A small image denoising model, trained from scratch.
Training: 20800 steps, batches of 256.
Data: trained on regions of photos with short descriptions (Visual Genome), 203450 training examples, 26.2 epochs.
Rows from block 2, named by matrix and row number. Rows with one number belong to one channel. Each number is 128 + 32 x the weight over its row's rms, rounded and kept within 0 to 255. All counts start at 0. After the name is the row's rms in percent of the matrix's.
# convs0: first 3x3 conv (model.mid.0.convs.0.weight, 192x192x3x3), inputs 54-59, a 3x3 kernel for each
# convs1: second 3x3 conv (model.mid.0.convs.1.weight, 192x192x3x3, transposed), outputs 54-59, a 3x3 kernel for each
convs0.16 098 [136 153 101 127 116 195 114 115 144  74 185 100 104  94 143 132 121 159 145 118 117 127 101 151 103 116 133 132 113 169 168  99 131 127 124  72 143 179 148 170 102 158 192 138 109 145 167 154 145 141 173 111  38 142]
convs0.17 101 [123 140 152 167  67 148 192  88  63 139 160 157 108 153 141  96 124 185  22 120 135 101  31 152 134 118  53 161 154 181  82  70 124 146 144 132  88 132 147 126 130 133 167 113 111 143 138 149 197  99  79 106 171  82]
convs0.18 099 [ 95 108 106 124 135  68 102 152 154 141 143 123  85 119 134 101 143 190 179  84  98 120  93  85 134 134 135 129  57 145 164 103 167 152 107 187 108  71 235 153 115 136 173 141 110 169 152 142 116  88 108 181 167 118]
convs0.19 100 [155 105 116 173 147  99  51 165 133  66  65  81  47  84 151  88 131 150 180 140  81  84 128  44 104 163 157 118 120 159 163 138 188 101 121 112 112 154 112 128 101 169 146  51 124  73 173 163 101 119  94 142 116 178]
convs0.20 099 [132 165 176 210 153 119 131 164 126 134 108 148  92  89  88 121 157 165 144  87 136  62 101 151 130 121  84 164 153 147 128 101 159 174 120 135  87 138 115 127  75 147  60 116 153  70 130 130 163 120  89 183 132 115]
convs0.21 100 [127 113 126 125 135  84 155  84 143 112 103  79 109  89 127 123 183 155 138 177  61 100  92  82 137 164  91 113 154 117 144 110 117 124 120 113 129 103 155  97  96 108 116  58 107  89 113 147 128 133 124  84  77 152]
convs0.22 102 [135 136  70 191 147 121  61  52 113 128  39 121  96 112 108 126  73 139 179 136 115 158 194 153 181 128 163 168 154 139 142 125 152  73  84  99 114 123 145 110  86  86 125 146 127 170 128 113 171 118  98 195 129 145]
convs0.23 100 [107 141  82 152 127 188 147  86 144 148 111 121 132 153 139 103 103 137 122 134  80 116 134 140 134 101 127 126 123 111 135 137 165 148 124  91 109 151 153 123 135 125 143 162 138 145 112 116 146  65 123 136  89 102]
convs0.24 099 [151 139 137 104 107 124  92  88 122 102  92 149 107 115 147 123 169 180 104 127 152 167 153 112  88 119 129 153 165 137 183 135 148 151 120 126 141 124 170 134 144  83 122 107 151 149 120 139 126 142 135 110 149 137]
convs0.25 097 [ 81 150 124 124 155  63  97 107 104 136 110 116 137 102 127 161  88 146 137 123 226 162  79 132  83 151  91 202 119 208 123  97 129 195 150  81 113 117  95 144 141  76  77 156 149 109 139  21 143  76 106 197 129 117]
convs0.26 100 [ 89 141 151 147 138  73 104 113 137 136  91 185 118 103 150  89 143  69 159 140 108 161 117 128 148 181 167 156  88 149  92  91  91 115  75 133  91 118 105 125 103 127 100 131 175 121 114 169 134 115 146 140 127 152]
convs0.27 099 [ 92 169 149 117  87 170 139 149  82 151 122 164 131 129 151  91 141 121 170 125 144 125 185 111 158 124  78 155 125 152  94 154 122 188 167  94 104 136 104  93  88 131 142 145  38 117 154 122 173  93 114 147 148  87]
convs0.28 099 [161 110 185 132 148  64 132 114 122 113 144 106 110 132 140  99 110 150 126 151 101 152 136 157 106 158 105  69 138 167 113 146 137 131 184 123 126 123 130  81 109 199 161 142 120 177 134 118 139 197 153 150 113 117]
convs0.29 101 [102 150 102 120 104  93  81 171 148 167 181 129 191 145 119 121 117 107 146  95 115 141 126 149 158 153  96 123 181 130 142 122  70 119 113 127 126 106 133 170  93 137 158  84 114 110 182 141 148 110 173  90  99 142]
convs0.30 100 [130  68  65 108 149 118 120 113  94  95  97 141  89 165 121 153 112 134 128 138 100 105 193 124 185  83 132 157  94 110 122 124 141 134 146 196 144  71 109  96 159 139  89  65  77 145 191 122 122 134 128 130 190 134]
convs0.31 103 [128 108  80 199  93 124 144 121  86  80 148 176 160 129 153 127 130 109 149 131 165 145 114  65 130 174 155 120 154 124 183 131 205 176 182 129 147 153  97 164  89 190 173 134 134 172 105 116 125  92 102  95 142 117]
convs0.32 096 [157 159  51  91 134 172 109 144 127 166 164  79 162 128 157 145 147 147 154 153  73 160 111  86 131 106 116 184  98  61  88 145 100 117 139 127 163 136  67  76 154 208  77 117 183 108 110 146 148 127  89  47 124 109]
convs0.33 104 [154  90 181 116 157 119 144 110  99 128 123  90 159 187  71 176 104 119 157 165  92 121 121 141  87 114  54 131  89 109 135 123 120 166 137 145 150 100  61 105 109 188 193 152 120 171 138 150  92  91 143 138  98 130]
convs0.34 102 [ 98  84 200  76 127 185 113 115 131 158 156 121 188 119 120 164 111 144 159 112 190 115 104 142 102 122 123 192 108 129 102 133 133 126 102 183 126 171 107 109  84 174 115  79 172 179  44 144 132 139 146 133 177 118]
convs0.35 100 [128 185 149  93 103 118  96 169  74 144 155 163 110 131  96  24 112  60 132 159 108 142 136 168  97  93 196 129  76  83 114 158 139 151 163 115 179 108 151  97 123  85 128 120  76  95 141 130 118 142 151 169  25 101]
convs0.36 100 [150 102 113 117 143 138 167 156 107 119  53 169 147 110  86 122 112 177 114 137 125 118 145 106 109 116 122  97 126 118 137 178 118 123 148 114  62 123 180 139 119 113 140 131 135 104 129 110 108 180 106 168 125 167]
convs0.37 101 [126 202 122 175  99 157 203 125 153 140 130 124 138 116 113  83 129 116 119 106  41  69 163 140 113 115 158 124 132 109 152 172  84 144  74 187 124 171 133  81 162 132 123 100 113 134 124  84  88 119 175 112 123 143]
convs0.38 103 [198 133  51 165 141  73  81 143 120 114 128  74  59 128 133 148 162 189 128 124 120 116 155 126 143 116 106 121 133 122 149  97  89 132 221 139  91 137  84 102 215 132 159 115 134 130 122 137 149 116 121 142  64 135]
convs0.39 099 [162 115 151 111 129 121  61 161 182 118 140 126 146  87  98 141  96 146 202 152 109 153 123 124  96 139 103 190  96 107 141 119  54 149 118  65 149 165 106 156  88  91 116  70 146  87 147 145 143 159  96 204 161 172]
convs0.40 103 [ 89 129  83 101 133 120 105 102  91  99 168 177  69  88  92 140 126 102 168 191 180 123  59 150 123 147 141 101 120 136 105 121  89  40 149 169 174 136  99 141 176 123 164 144 102 170 150  96 116 154 107 118 105 129]
convs0.41 104 [113 184 159 135  94 133 127 183 119 138 127 143 197  77 181 117  23  48 144 122 141 168  64  98  76 166 182 133 184 101  97 114 150 122  98 122 157 106 137 136  76 116 113 145 117 116 111 209 121 104  93 116  97  98]
convs0.42 100 [151  91 139 166  92 139 148 152 107 107  97 145 170 110 137 146 102 127 130 126  68 115  98 130  65 143 161 102 113 137 108  92 129 124  82 165 122 175 152 142 140 161 149 112 160 118 130 167 162 120 144 118 159  90]
convs0.43 098 [104 117 161 127 134 139 100 111 115  84 197 134 162 113  69 177  97 119  80 112 118  99 157 181 100 154 132  98 103 165 128 155 142 169 129  97 161 113 144 147  87 117 164 155  48  92 178  78 108 112 128 130  84 151]
convs0.44 103 [123 163 100 120 156  92 158 142 104 139 128 180 175  39 123 132 113 144 111 169 143 166 106 126 100 113 152  95 103 149 127 122 148  89 123 112  73 151 154 170  71 158 131 113 119 118 172 107  74 109 131 103 114 134]
convs0.45 096 [112 171  83 201 100  32 126 135  56 137  90 166 153 151 163  96 140  77 133 176 138 134 118 140 122 177 151 135 124 171 160 212 107 115 163 171  85 155  98 114 149 193 112 101 202  82 194 131 114 182  91 123 103 102]
convs0.46 097 [165 131 144  98  95 154 152 181 128 111 114 132 185 131 112 127 187 136 114 126 184  89 128 122 107  97 142 116 215 117 183 144  96 126 146 123 142 106 127 124 142 129 112 125 115 190 141 174  76 100 106 175  63 106]
convs0.47 100 [124 125 177  89 123 114 177  82 134 154 170  69  44 188 137 104  73  75  93 156 210 128 155 147 128 130  82 103 115 171 153 152 117 136  79 103  72  97  98 136 126 137 176 112  96  94 137 111 109 107 137  88 124 120]
convs0.48 100 [132 114 136 129  57 122 114  45 127 135 182 120 100 117 116 214 119 163 158 166 165 148 131 103 153 108 122  66 127 139  99   0 140 111 119 188 153 162 118 129 108 130 159 132 172 160 112 116 173 104 131 170 109 104]
convs0.49 098 [116 138 112 144 129 158  89 100 187 135 100 149 131 110 154 117 140  81 188  68 108 108 158 217 165 174 121 125 139 137 105 126 134  94 142 131 121  74  89  96  92 156 156 140 112 147  97  91 153 125 153 157 120  74]
convs0.50 100 [ 80 190 117  90  87 109  92 107 124 107  99 167 140 126 146 176 119 137 139 114 132 107 102 131 145 133 132  92 125 145 136 107 156 144 119 128 178 125  96 134 129  87 103 116 145 142 117 100 143 122 154 152 121 102]
convs0.51 100 [133  77 158 129 147 112 138 129 111 102 146 107 128 133  87 130 139 165 117 108 155 161 155 151  96 146 172 125  81  53  66 143 111 130 156  94 129 198 103 137 131 170 147 202 114 113 120  49 192 125 157 141 182 200]
convs0.52 100 [150 133 124 212  73 151 138 129 111 117 125 101 214 128 188 125 126 109 162  88 120 116 119 186 119  90 114 232 138 142 107 110 167 104 133 177 101 123  26 113  84  92 145 160 117 108 153 148 113 176 110 162 128 104]
convs0.53 099 [126  95  97 131 133 130 127 166  84 151 168  75  68 145  79 147 126 117 167 171 126 145 120 182 114 153 154 113  87  67 114 157 117 118 152 136  55 147 118 150 175 117 150 168 164 143 145 130 156 127 145 145 168  45]
convs0.54 098 [160 133 148 114  35 119  58 148 157 118 141 120  66 149 169 113 116 130 146 135 168 102 143 162  71 215 155 122 201 163 103 143 131 144 138 147 133 157  89 138 153 110 175 120 131 109  90 135 134  84 190 143 118  67]
convs0.55 101 [131 148  37  91  97 186 192 135 157  92  99 106 148 135 164  91 148 166 102 125 156 151  80  98 132 194 123 114 111 163 155  54 174 140 130 140 147  70 177  99 131 114 184 121 102 125 106 103 135  30 145 112 166 161]
convs0.56 100 [116 136 140 139  94  82 131 126 129 135 165 139  86  99  62 103  77 133 150  99 141 197  86  59 105 169 109 200 122 140 118 153 115 138 118 132 130 151 121 197 157 116 139 139 148 145  76  90 171  98 109  95  91 130]
convs0.57 099 [129 138 128 143  61 104  87 107 148 133 127 152  90 144 145 174  81 115 174  83 139 113 135 139 112 140 156 145 116 169 129 110 125 118 145 136 133 115 121 116  97  96 169 134 151 156 130 149 112 169 135 147 204 111]
convs0.58 102 [137 140  97  68 121 112 137 129 129 126 146 124 153 105 138 140 120 104 122  95 108 106 117 145 100  98 129 143  71 109 160 138  93 131 106 125 105 135  94 133  68  86 101 159  36 149 151 183 134 132 193 166 132 143]
convs0.59 102 [139  99 165 196 139 183 169  78 130 139 142 129 162 175 128  83 111 153  88 129 114 150 111 174  77 173 131 120  99  89 109 110 165 126 155 191  87 142 168 137  53 130 129  68  84 129 183 142 101 158 104 176  94 115]
convs0.60 100 [143 142 146 153 166 103 132 114 157 177  82  82 172 104 122 158 141 101 136 165 143 180 137 121 155 125 127  85 137 154 163 105 194 115 141 179 136 101 127 131 144 118  38 154 147  93 150 129  83 149  24  77 132 115]
convs0.61 098 [125 117 148 148 154  80 166 157 191 107 167  96 102 171 143 105 113 143 109  86 120 175 112 135  96 124  90 129 108 155 131 103 101 174 181 113 102 144 111  94 132 131 134 116 117 181 101 148 131 140 130 153  98  95]
convs0.62 098 [113 139  57  84 121  57 174 107 156 141 104  91 179 162 147 155 119 141 167 109 158 133 154 109 151 112 142 127 137 154 145 129 108 117 173 132 127 137 162 147  80  82  90 148  80 185 151 183 156 138 131 141 186 158]
convs0.63 099 [232 165 137 133 107 121  80 159 167 112 165 131 106 154 141 127 119 138  92 119 149 103 154 162 167  78 160 151  64 193 204  75  71 176 139 103 122 138 125 126 109 134 125 140  89  53 146 107 130 110 150  91 183 105]
convs0.64 102 [165 155 144 109 103 109 141 122 106 174  84  90 189 105 123 163 132 146 148 105 156 132 125 117 130 119 128 172 132 147  83 147  92 135 146 144  74 128 143 132  70 165 109 128 157 112 141 176 136 145  93  83 150 103]
convs0.65 103 [152 170 186 138 152 166 126 108 126 123 119 106 140 109 113 109  94  98 125 139 138 137 165  94  19 121 123 174  91 103 106 120 122 130 113  77 147 104 103 100  92 120 119 185 151 157 148 133 107 144 124 122 130 184]
convs0.66 100 [160 134  55 139 170  97 131 136 135 103 126 134 140 130 163  61  96 132 110 107 147  60 144 113 121 138 121 117 133  75 141 153 111 145 172  90 161 163 159  91 138  99  51 136 148 145 121 112 161  81 140 152  79 169]
convs0.67 098 [154 111 125 155  71 137  72 121 146 124 121 150 114 199 153 145 128 174 204 127 157 156 102 102 192 135 120 134 107 160 160 187 123 146 106 133 126 139 127 155 178 137  91 157 130 152 145 130 153 152  91 130 113 155]
convs0.68 100 [135 154  71  92 160 121 162 131  73 189  84 139 136 140 133 139 179 152 110 132 115 193  72 139 190 157 105 106 141 154 129 151 136 101 166 115  92 189 123 142  86 155  44 136 103 103 111 130 147 194 139 169 174 111]
convs0.69 099 [109  80 163 215 148  77 141 132 128 150 134  48 131 149 145  80 120 107  85 141 117 146 122 124 133 137 107 212 201 136 143 103 117 119 114 149 104  89  99 144 204 160 141 107  42 101 107  80 104  90 170 117 176  95]
convs0.70 103 [106 160 119 154 155  97 145 109 158  86  91 155 157  71 165 190 134 189 112 160  81 150 141 163 165 130 125 168 161  86 136 131 157 146 121 118 132 161 148  81 109 187 171 154 101  84 122 140 180  88 159 138  79  95]
convs0.71 100 [134  92 188 143 167 121 169 205  89 112 153 114 142 145 148 101 112 150 156 132 151  93 140 100 144 168 108 140 124 111  94  92 162 101 151 168  99 118 131 111 139 136 118  97  94 158 143 130  76  69 121 148 153  97]
convs0.72 101 [110  91 107 155 132 179  91 109 131 106 148 111 106 158 149  95 139 115 192  90  76 134 143  86 182 123 142 117  98 152 152 172 126  89  77 133 129 158 155 163 183 153 133 177  86 128 110 122  83 116 113 151  85 123]
convs0.73 102 [130 131 154 126 132 143 108 130 129 128 183 111  97 118 129  84 174 153 189 195  95 132  75 169 152 132  95  84 151 220 134  97 132 131 158 169 129 135 112 140 112 151 111 111  72 104 176 165 116 142 120 151 134 149]
convs0.74 100 [175  87 142 136 192 156  95 157 106 132  72 113  75 166  73 157 175 224 120 139 212 115  93 138 122  86 125 118 140 131 150  90  93 114 166 154 123 120  69 136 124  72 164  75 153 106 138 112  96 163 113 155 131 114]
convs0.75 100 [ 77 152  50 181 154 125 111 144  88  93 145 154 111 160 152 134 125 139 146 190 102 146 138  89 162 128  80 113 131 138  89  89 121  95 196  83 133 150 135 166 171  95 145 113 118 171 147 139  92 113 102 112 134 126]
convs0.76 101 [144 151 114 160 135 132 119 121 177 167 138 151 153 124 137 133 157 105 123 117 145  97 131 111  87  41 110 107  81 163 106 168 116 160 125  81 132  75 166 190 130 102 133 115 111 149 103 132 136  94 111 220 112 129]
convs1.16 099 [151 114 147 138 115 121  69  60  92 198 131 130 209 162 111 120 163 150 150 146  70 126 133 120 134 125 191 112 157 144 113 138 166 159 163 117 167 150  80 153 172 146 105 151  59 136  87 158  58 143 149  72  91 171]
convs1.17 099 [ 86 135 143 159 127 120  63  98 123 135 117 146  92 160  91 108  80 130 192  93 123  85 202 148 112 125 159  84  98 125  91 141  60 175 136 152 189 128 125 129 181 164  84 107  81 165 101 112  95 147 147 122 140 127]
convs1.18 102 [134  44 142 147 108  90 100  54 149 112 148 152 209  59 150 144 135 106 103 124 121 177 101 115 101 130 165  46 106  87 127 165 136 127 156  86 120  86 108  95 135 159 122 176 207 126 117 204 181 106  52 170 141 158]
convs1.19 098 [128 146 122  92 133 107 145 198 103 134  93 112 107 108 114  97 124  99 135 128 100 153 179 108 139 152  45 117 124 186 177 106 138 142 126 156 107 109 138  76  89 182 173 133 130 137  97 162 171 119 143 112 130 149]
convs1.20 100 [162 125 142  88 124 238 147 115 184 109 125 121 189 104 120 136 130 153 107 160 156 167 147 212 104 135 130 130 219 166 103 136 125  94  86 100 115 134 138 134 153 133 173 117 104 151 134 151 140 103 201 141 134 128]
convs1.21 101 [136 111 149 156 148 149  95 120 132 142 103 134 104 128 197 101 108  98  74 121  83  87  73  57  98  81  73 128 127 107 157  95 116 167 188 149 116 203 134 107 109  75 117 114 159 164 102 109 171 105 147  43 154 139]
convs1.22 101 [141 136 139 113 114 127 140 172 110  98 111 153 149 136 111  97 131 131 127 196  72 135 175 158 177 124  76 140 118 141 128 119 135 119 142  97 132 145 102  95 182 118 149 132 207 146  66  94 120  75 183  74  81  98]
convs1.23 101 [164  33 177 137 107 135 134  85 207  89 146 135 106 100  75 144 197 128 132  73 162 148 113 156 178  88 192  84 193 153 116 122  89 166 157 144  89 141  90 122 116 157 194 176 137 125 103  96 181 120 115 142 118 131]
convs1.24 098 [132 131 122 113 132 136  69 139  75 170 145  99 114 143 123 134 156 127 131 151 101  90 135  91 147 113 106 121 142 205 175 132 120 172 138 129 203  78 156 126 154 124 131 176 105 124 145  83 128 119  77 135 146 124]
convs1.25 098 [138 126 136 124 131 137 107 221  95  78 160 144 179  93 118 179 105 116 121 111 158 103 111 107  91 181 138 108  72 125  57 121  91 103 124 138 132 145 185  98  83 168 106  97 135 157 159 141 107 120  78 111 101 128]
convs1.26 103 [ 88 133 172  88  97 124 118  89 130 173  59 134 107 155  95  96  54 114 104 108  91 100 147 103 147 187 116 140 126 147 133 170 172  58 144 117 113 205 175  40  95 122 127 108  77 146  89 112 159 173  87 153 136 170]
convs1.27 100 [182 143 168  76 142 131 124 139  85 145 146 141 116 107  89 125 159 114  75  98 139  90 138 140  81 191 136 101 158  79  63  63 128 149  62  99 159 108 150 184 127 155 139  91 154 165 116 108 100 126  69 141 139 157]
convs1.28 100 [102 113  52 151 126  93 142 178  94 143 159 117 145  98 154 168 126 107 149 176  56 128 119 193 129 121  49 113 147 179 103 140 148 121 111 115 131 190 105 113  76 154 122 105 156  61 105 118 142 122  75 105 211 117]
convs1.29 099 [ 47 146  97 115 127 152 134 206  90 163 136 144 106 140 170 115 134 114 133 174 136 144 108 145  89 101 126 138 125 151 154  93  88 126 108  79 140  82 102 103 108 175 150 146 190 193  47 145 123 143 154 117 123 114]
convs1.30 100 [ 57  96  85 110 118 138 124 168 150 165 121 156 188  93 171 197 144 114 167 176 126 118 158 124 148 133 136 105  90 164  57 119 108 108 165 128  70 136 141 108 141 152 127  73 140  77 132 140 159 156 189  96 121 188]
convs1.31 100 [ 85 124 144 136 108 137 125 103 148 124 122 191 120  94 134 152 228  84 121 101 164 121 146 144 120  59 145 145 133 116  93  19 185  99  72  87  83 119 137  91 120  86  78 123  84 154 163 131 104 158 159 138 216  92]
convs1.32 101 [158  73 118 122  40 109 150 153 108 179  99 112 126  67 136 145 190 136 142 108 122 136  90 114 146 134  77  87 140 133  84 178  91 142 137 112  66 162 178  96 115 148 155 119  98  90  59 144 150 129 150 164  91 111]
convs1.33 101 [122 153 134 168 158 115  98 106 153 117 114 116 126 159 139 176  85 126 147 122 134 154 119 118 142  59  94 192 105 164 148  67 102 101 105 177 137 101 145 174 133 172 100 135 108 121 129  73 120 145 176  56 168 137]
convs1.34 101 [150 153 119 156 118 153 145 171 148 128 124 171 124 159 107 136 128 143 152 116 152 127 128 149 126 106 123 164 122  93 127 179 126  95 128 100 124  83 112 167 140  85  90 133 113  85 124 184 127 185 142 128  59  80]
convs1.35 097 [100 132 155 131 136 111 100  89 178  76 132 177 157  50 117 127 123 161 172 163 106 120  99 121 155 131 149  81  58 179 138 140 120 134 148 158 157 157 111 123 115 231 185 206 152 146  56 149 113 129 151 169 137 127]
convs1.36 101 [194 149 113 129 107 107 119 136 147 177 101 146 100 145  89 121 196 180 179 147 130  60  99 149 142 134 214 161 161 140 104 104  86 152 100 103 105 120 164 161 112 138  92 100 162  79 160 163 108 176 143 153 110 107]
convs1.37 099 [165  80 147 209  78 174 132 139  95  98  92 132 181 136 136 120 151 136 142  84 144 118 169  75  54 120  60 146 138 172  81 134 101 135 156 135  99 125 146 134 177 137  95 105 124  35 129  66 137 152 143 118  95  85]
convs1.38 100 [ 75 130 107  26 102  74 120 209 188 107 175 207 116 133 123 144  88  99 108 141 130  79  97 141 130 104 152 100 204 123  84 148 143 158 165 124 167 130 137 127 147 110 133 160 107 110 138 160  98  76 145  97 126 100]
convs1.39 100 [ 50 149 121 102 150 225 151 160 117 164 127 169  96 134 159 117 135 154 177 144 121 214 107 132  74 123 132 108  98 125 128 116  84  76  76 153  89 110  77 125 122 107 117 154  95 142  93 189 140 162 118  84 105 145]
convs1.40 099 [116 129 164 138 114  86  79 103  97 125 115 125 138 166 164 111 153 168 107 148 120 151 129 127 131 126  83 119 125 155 169  64 128 158 103 187 140 160 146  87 102  96  88 142  83 132 135  88 135 127  87 119 129 148]
convs1.41 099 [130 112 100 121 127 100 134 125  88 159 155 147 158 112 155 123 179  71  86 149 111 130 141  36 176 136 105 149 127 132 158  99 134 125 130 116 100 193 118  98 138 182 145 141 214 163 123 144 117 130  94  97 124 153]
convs1.42 098 [171 109  87 127 141 163 161 149  77 138 135 123 159 139 119  94 145 143 145 109 107  93  90 140 137 195 143 139 114 152 103 173 180 129  53  77 174 127 172 154 122  94 148 124 139 149 130 109 131 227 112 127 151 172]
convs1.43 102 [140 138 168 135 105 191 149  69 156 119 173 120 147  88 155 103 118 127 134  87  59 157  99 206 133 172 143 150 115 146 112 128 120 127 119 120  89 128 112  90 150 131 179 117 159 175 139 144  93 169 121 126  83 172]
convs1.44 099 [136 150 121 158  79  88  96 178 143 134 185 161 155 142 151 118 148 117 112 163 175 166 125 162 126  78 145 116 133 134  50  59 192 178  87 159 114 140 158 117 129 156  87 113 187 139 116 135 153 141 140 104 161 185]
convs1.45 100 [128 166 114 112 180 129 169 119 114 135 105 141 152 127 150  62 125  96 152 102 165  56 140 141 114 176 113 170 208 130 208  54  67 120 154 155 162 142 140 194 114 107 128 113 107 130  95  93 207 160  95 125 147 123]
convs1.46 098 [ 93 107 131  91 119 191 101 137 116 108 164  98  95 138  75 124  99  90 147  59 150  86 184 125  98 167  92 122 166  82 145 144 115 122 189  68 169 117 144  47 153 109 155 146 178 139  91  71 112 167 179 137 147 144]
convs1.47 100 [157  89 120 143  99 151 186 135 116 144 109 167  48 125 150 137 149 121 134 151 110 141 148 136 157 185 134 125 107 141 129 145 165 203 141  70 134 175  61 167 122 127 129 196 127 116 127  92 124 161 105 142 117 150]
convs1.48 102 [134 163  76 141 137 128 189 141 140 106  84 111 147 105 149 149  72 169 124 144 121 150 142 162 135  84 125 178 166 110 133 128 155 127 122  99 123  99 111 100 137 102 105  96 112 128 137  81 134  83 128 102 148  49]
convs1.49 100 [149 147 108 146 137  96 195 114 160 116 140 134 102 129 127 144 129 137 110 121 164  71  90  81 103 139  93 130 164  84  80 106 120 131 174 159 149 127 124 123 133 133 135 124 138 137 134 170 117 146 163 103 128 109]
convs1.50 103 [ 93 120  98 114 165 151 137  88 174  71 141 158 147 114 119  65 146 119 133 125 143 151 102 100 161 175 103 115 205 153 141 143 127  97 126 129 205  74 181 128 190 121 164 175 124 142 173 138 136  83 137 126 102 163]
convs1.51 096 [153 134 125  78 137 162 121 133 181 161 133 145  84  64 148 127 120 114 144 114 153  99  96 150  80  90 124 151 135 160 148 117 154 123 144 126 135 108 123 133 176 114 170 162 118 130 154  96 151  88 135 129 166 116]
convs1.52 102 [168 150 147 153 136 143 118 146  84 158 167 107  98 109 136 180 141 106 136 128 122 143 108  39 159 142 106 102  60 141  93 119 149  70 140 106 160 105 150 114 128  68 123 105 146 125 129 134  99 132 121 137 128 116]
convs1.53 100 [184 184  78 137 170 100 114 147  90 179 146  56 102  92 122 123 119  74  87 131 168  95 113 135 145 128 100 100 168 106 156 145 139 112 101 134 109 106 159 143 148 167 138 109 142 112 118  88 187 142  99 142 153 136]
convs1.54 101 [137 121 188 143 114 143 168 115  77  87 155 123 109 179 149 164 130 172 108 188 147 116 151  97 131 162 146 106 123 165 142  78  73 167  74 130 101  92 102 139 114 101  45  71 114 119  86 138  80 162 158 177 129 145]
convs1.55 100 [122 213 138 126  84 176 128 141 120 153 145 115 213  95  55 130 136 129 153 179  91 137 117 135 136 138 189 139  86 180 143 132 124 182 146 128 123 160 175 168 115 152 123 151 112  87 112 137  72 102 146 127 141 128]
convs1.56 100 [148 147 138 165  82 118 136 100 118 139  90 142 134 122 140 155  75 100 147 113 182 134 193 142  96 128 166 133 127 143 154 164 128  97 168  94 122 100 166 153 126 172 110 148  77 185 150 211 115 127 127 164 178 172]
convs1.57 098 [111 132 140 125 125 111 202  82 127 125 110 142 106 140 148  81 134 162 173 141 168 154 141 138  90 175 109 123 131 152  93  90 119 186  86  79 122 160 136  78 150 105 145 169 172 119 125 140 167 110  71 148  72 132]
convs1.58 101 [ 97 134  78 131 159 126 115  96 137 136 185 115 107 160  24 116 100 171 119 149 175 163 164 157 137  88 122 134 132 150  88 128 170  20 137  53 124  81 110 138 142 140 140 174 191  87 166  68 144 173 122  87 108  95]
convs1.59 099 [ 77 115 129 154 126 119  83  85 108 124 130 100 137  86 105 138  99  91 147 116 143 164 163 165 138 173 151 121 146 123 119 135 175 117 107 115 126 147 120 115 174  80 137 171 148 155 158  96 131 106 121 171 143 173]
convs1.60 100 [148 149  93 132 155 166 164 128 128 116 156 139 100  86  69 172 110 106 162 140 112 140 151 124  74 114 134 113 154 164  93 151 123 100  77 169 134 181 124 124 122 148 134  93 110 137  74 123 168 108 130 159 193 139]
convs1.61 101 [123 137 146 178 186 189 115 106 129 116 151 119  82 121 179 168 117 161 125 119 105 178 130 191 130  85 144 163 179 105 157 151 123  81 105 144 153  87 104 123 181 160 169 165 117 162 133 116 184 183 141 151 107  99]
convs1.62 102 [170 130 127  85 104 125 140 134  81 122 188 106  53 102 116 105 151 126 108 179 129 176 163 150 146 127 135 118 110 108 140 112 121 104 121 107 132 140 176 118  76 151 168 159 123 118 175 142 120 125 105 151 158  81]
convs1.63 102 [149 169 130 151 161 153 102 126  90 133 114 164 137 171 138 112 102 133 138  96 154 116 109 138 116 117 153 151 111 197 150 195 115 138  81 147  88 152 106  63 147 155 104  78 163 146  54 154 150 156 148  87 156 123]
convs1.64 101 [167 131 148 125  92 101 146 122 157  76  98  68 110 184 130 147 113 164 106 168 170 124 111 191 132 119 119  54 123  92 179 112 107  79 126 113 142  97 114 114 155 114 153 170 144 108  82 129 158 184 105 182 148  95]
convs1.65 100 [114 117 199 133 114 178 127 166 137 193 132  83 107  13 148  41 127 161 157  80 141  94 116 195 120 124 150 115 102  94 114 134  88 137 145  87 151 176 165 134 131  92 141 163  92 125 114  83 127 131 102 124 103 125]
convs1.66 100 [153 187 146 183 165 203 162  94 147  87 169 162  97 111 164  97 137 160 153 106  73  36 132  86 155 137 157 119 202 184 124 134 127 148 117 140 124  73 144 112  83 162  76  99 132  77 125 138 213 131 114 141 121 131]
convs1.67 099 [114  93 174  70 124 149  96 115  77 128 196 135 120 174  99  84 135 171 139  54 129 116  77 178 170 120 101 147 161 123  88  49 130 125 149 123 172  95 137 137 111 136 165 106  65 159  77  68 107 104 154 141 118 109]
convs1.68 102 [154 104 167 151 113 140 100 156 124 104 127 111 120 131  84 119  96  88 148  97 177 178 101 122 123  74  95 105 170 141 142 141 169 155 117 145 133 150 171 110  92  77  57 142 153 144 125 136 133 148 157 135  72  87]
convs1.69 100 [125  76 134 172 174 131 114 150 168 190 142 108 159 179 102  69 174 156 153 142 123 109 161 126 142 120 151  94 115 116 182 130 112 179 131  92 111  91 106 106 168 181 119 141 119 116 105  73 122 130  87 145 126 155]
convs1.70 097 [131 148 144 139 161 126 130 133 113  76  98 153 117  73  98  98 185 105 138 106  66  84 103 115 143 149 147 140 164  99 128 122 116 116 215  80  88 137 154 168  85 122 152 132 167 132 129 116 105 145 169 124  84  73]
convs1.71 099 [113  60  84 133 116 199  88 120  92 180 166 124  73 109 110  94 126 105 129 129 107  71 229 127  88 127 120 108  63 122 113 157 136 156 111 105 161 145 158 107 163 151 139 182 186 171  91 108 146 131 102  89 135  99]
convs1.72 100 [100  98 121 157  87 178 172 126 139 133 159 122 136 138 107 139 148 109 121 137 158 157 160 123  94 136 135 134 168 110 163 156 125 157 123  90 151 192 156 116 178 149 103 126 130 106 164 134 109  96  95  99 101 147]
convs1.73 098 [124 159  68 120 136  13  78 143 181 169 137 112 139 110 127 103 112 116 136 174 103 147 125 133 112 113  73  96 104  84 191 159 132 139 116 162 162 129 142 155  89 112  94 111 132 165 164 108 170 166 139  97 130 105]
convs1.74 101 [ 81 162 124 144 112  97  82 204 176  92  92  75 160 163 122 121 129 173  88 140 162 182 183 108 106  97 138 178 102 223 152 118  87 176 151 119 129 177 130 164 106 151 172 133 128 137 128 134 156 156  64  84 119 170]
convs1.75 102 [112 153 133 102 139 151  72 122 104 154 147 123 161 164 119 151 168 159 156 132 118 111  84 133 119 155 102 143 178  97 141 105 120 127  75 121 177 147 127  96 138 142 116 158 183 175 154 189 170 153 132 169 157 115]
convs1.76 099 [159 108 119 147 143 211 100 127 124 185  83 110 109  84 148 149  89  68 119 120  79  70  94 107 109 127 113 117 117 145 146 123 154  93 108 122 147  99 171 127 136 139 207 214 124  86  85 131 162 132 194 171  52 113]